From a checkpoint of a small sound classifier.
Training: adamw at rate 0.0049, 25400 steps, held-out accuracy 75%.
Data: trained on acted Russian speech (Dusha), 26041 training examples, 62.4 epochs.
Rows from block 7 of a small sound classifier, named by matrix and row number. Each number is 50 + 12 x the weight over its row's rms, rounded and kept within 0 to 99. All counts start at 0.
After each channel's rows are labels from the 100 clips, of 14976, where the channel reaches its highest value: "top examples" is what is common among them; "loudest" is the band of the loudest frequency at the time of the peak. Only what is clearly more common there than usual is listed. The data: acted Russian speech (Dusha). In brackets: how many of the 100.
# c30: last pointwise conv (model.blocks.7.c3.0.weight, 320x320x1), inputs 0-159

c30.188:19 37 36 33 45 30 36 30 27 27 34 32 55 43 47 34 34 25 53 50 83 56 69 23 52 22 40 23 23 43 57 44 37 49 51 45 25 47 20 36 47 49 25 24 54 54 45 28 25 51 43 45 47 46 75 29 64 30 46 11 43 40 42 46 62 47 20 45 46 40 28 50 76 36 47 31 26 53 53 48 59 51 45 57 47 57 31 53 53 57 51 33 60 41 44 45 55 46 56 54 50 49 48 53 58 50 47 51 58 28 57 50 50 47 55 55 43 55 55 57 49 47 43 56 53 59 58 50 48 56 45 42 44 56 62 58 57 56 55 53 58 60 64 20 45 54 59 55 59 41 62 50 52 50 56 56 49 53 60 24
top examples: emotion: positive (84)
loudest: 250 to 500 Hz (44)

c30.242:57 56 68 48 58 64 62 60 68 47 68 58 61 59 64 64 52 72 42 60 23 48 65 61 69 76 63 76 67 53 58 61 51 48 59 61 53 51 59 53 58 59 99 71 53 54 65 74 72 49 48 61 64 57 32 54 73 58 67 87 58 62 64 45 47 53 70 58 56 65 71 52 31 51 54 57 98 53 74 64 66 56 49 59 46 60 72 56 40 56 53 74 59 60 66 49 47 47 66 64 53 51 53 65 61 43 76 57 62 70 50 47 51 61 58 39 51 59 60 47 45 61 61 57 53 63 50 51 49 63 44 52 65 60 57 52 58 53 47 56 64 54 36 69 47 68 54 58 56 61 55 47 46 49 55 59 50 59 56 72
top examples: emotion: positive (86)
loudest: 250 to 500 Hz (46)

c30.241:23 30 39 38 48 41 31 39 32 34 38 37 43 43 39 46 38 28 52 45 60 44 55 42 46 13 37 20 36 42 48 39 21 50 50 40 31 49 25 30 40 43 22 25 47 46 32 29 20 55 47 40 43 32 46 30 46 37 41 17 43 41 41 50 44 40 25 32 47 37 30 54 62 36 59 32 27 54 48 48 57 57 53 59 42 60 47 53 39 68 40 34 58 39 39 40 48 48 58 54 49 46 38 57 57 48 46 53 55 35 59 55 48 51 50 33 46 59 57 42 36 42 44 58 51 55 48 33 40 61 43 46 52 60 66 60 60 51 40 54 51 66 43 30 43 47 54 57 64 38 58 43 50 43 62 61 46 56 66 30
top examples: emotion: positive (86)
loudest: 250 to 500 Hz (45)

c30.88:65 41 62 42 39 62 41 62 63 49 50 58 45 30 41 53 57 56 36 44 30 39 36 46 45 66 54 62 66 58 40 41 38 54 43 42 56 40 72 39 54 47 89 56 54 40 42 47 63 45 40 40 45 42 31 62 48 38 34 53 39 53 61 39 39 36 75 37 54 39 63 33 25 59 50 37 92 39 46 44 39 35 57 42 51 39 60 33 41 42 43 73 44 60 54 38 46 51 39 45 50 54 50 42 38 49 53 50 30 64 41 41 52 44 42 45 49 39 39 54 47 53 61 35 50 35 53 47 46 37 44 51 38 46 37 40 40 40 57 40 37 39 33 68 54 39 32 38 35 59 41 45 35 39 36 45 47 38 42 71
top examples: emotion: neutral (95)
loudest: 250 to 500 Hz (48)

c30.62:60 41 55 34 43 62 41 57 71 49 47 59 35 33 40 60 53 55 37 40 27 37 32 58 39 76 47 61 72 58 39 38 42 60 41 36 62 38 70 39 55 49 77 57 55 41 42 49 63 37 34 43 45 43 31 70 38 36 36 49 31 51 60 41 42 36 71 37 52 32 72 32 31 58 53 42 81 42 46 38 41 29 56 36 45 41 59 33 33 35 50 64 40 57 55 45 50 48 34 42 45 53 52 44 43 49 55 51 35 52 41 48 49 38 36 48 54 40 43 51 46 49 59 37 43 38 51 47 55 33 38 48 33 40 41 44 35 35 52 31 40 36 43 70 52 38 36 46 34 60 43 54 45 44 25 42 46 32 40 67
top examples: emotion: neutral (94)
loudest: 250 to 500 Hz (45)

c30.101:61 58 48 27 46 47 61 56 58 64 60 56 62 46 61 50 41 55 43 66 29 51 66 46 64 55 39 55 57 54 60 64 19 60 70 57 58 51 59 55 40 43 67 59 53 53 65 66 41 51 51 53 59 57 62 44 60 65 57 63 54 54 57 52 54 58 54 56 52 64 62 47 54 41 50 64 66 46 73 81 63 50 52 45 41 42 31 58 20 59 34 58 63 60 48 30 50 51 91 62 42 50 44 61 64 45 56 42 38 68 44 44 48 59 52 48 50 54 59 54 46 57 53 60 50 67 50 36 40 36 29 64 59 57 45 54 66 42 42 63 65 36 51 61 37 66 45 56 48 48 60 36 33 32 28 59 25 66 54 52
top examples: emotion: positive (82)
loudest: 250 to 500 Hz (56)

c30.7:65 70 55 56 51 36 66 77 76 68 66 56 65 50 69 29 55 76 41 61 48 63 66 17 63 56 64 62 64 57 57 63 43 48 63 62 70 54 77 65 59 63 93 78 48 58 63 81 59 47 48 55 60 63 56 62 62 60 57 62 62 55 61 44 59 57 75 62 49 63 84 48 53 57 39 57 99 56 66 68 62 46 58 50 42 50 64 56 43 54 45 82 53 60 58 46 42 53 55 48 52 49 39 58 55 43 65 55 41 68 44 54 48 46 55 40 47 50 54 50 49 59 54 53 52 53 37 47 43 48 44 49 47 53 56 50 53 52 32 57 62 45 45 63 45 57 58 59 53 62 56 45 50 44 53 53 44 56 60 72
top examples: emotion: positive (86)
loudest: 250 to 500 Hz (58); 500 to 1000 Hz (26)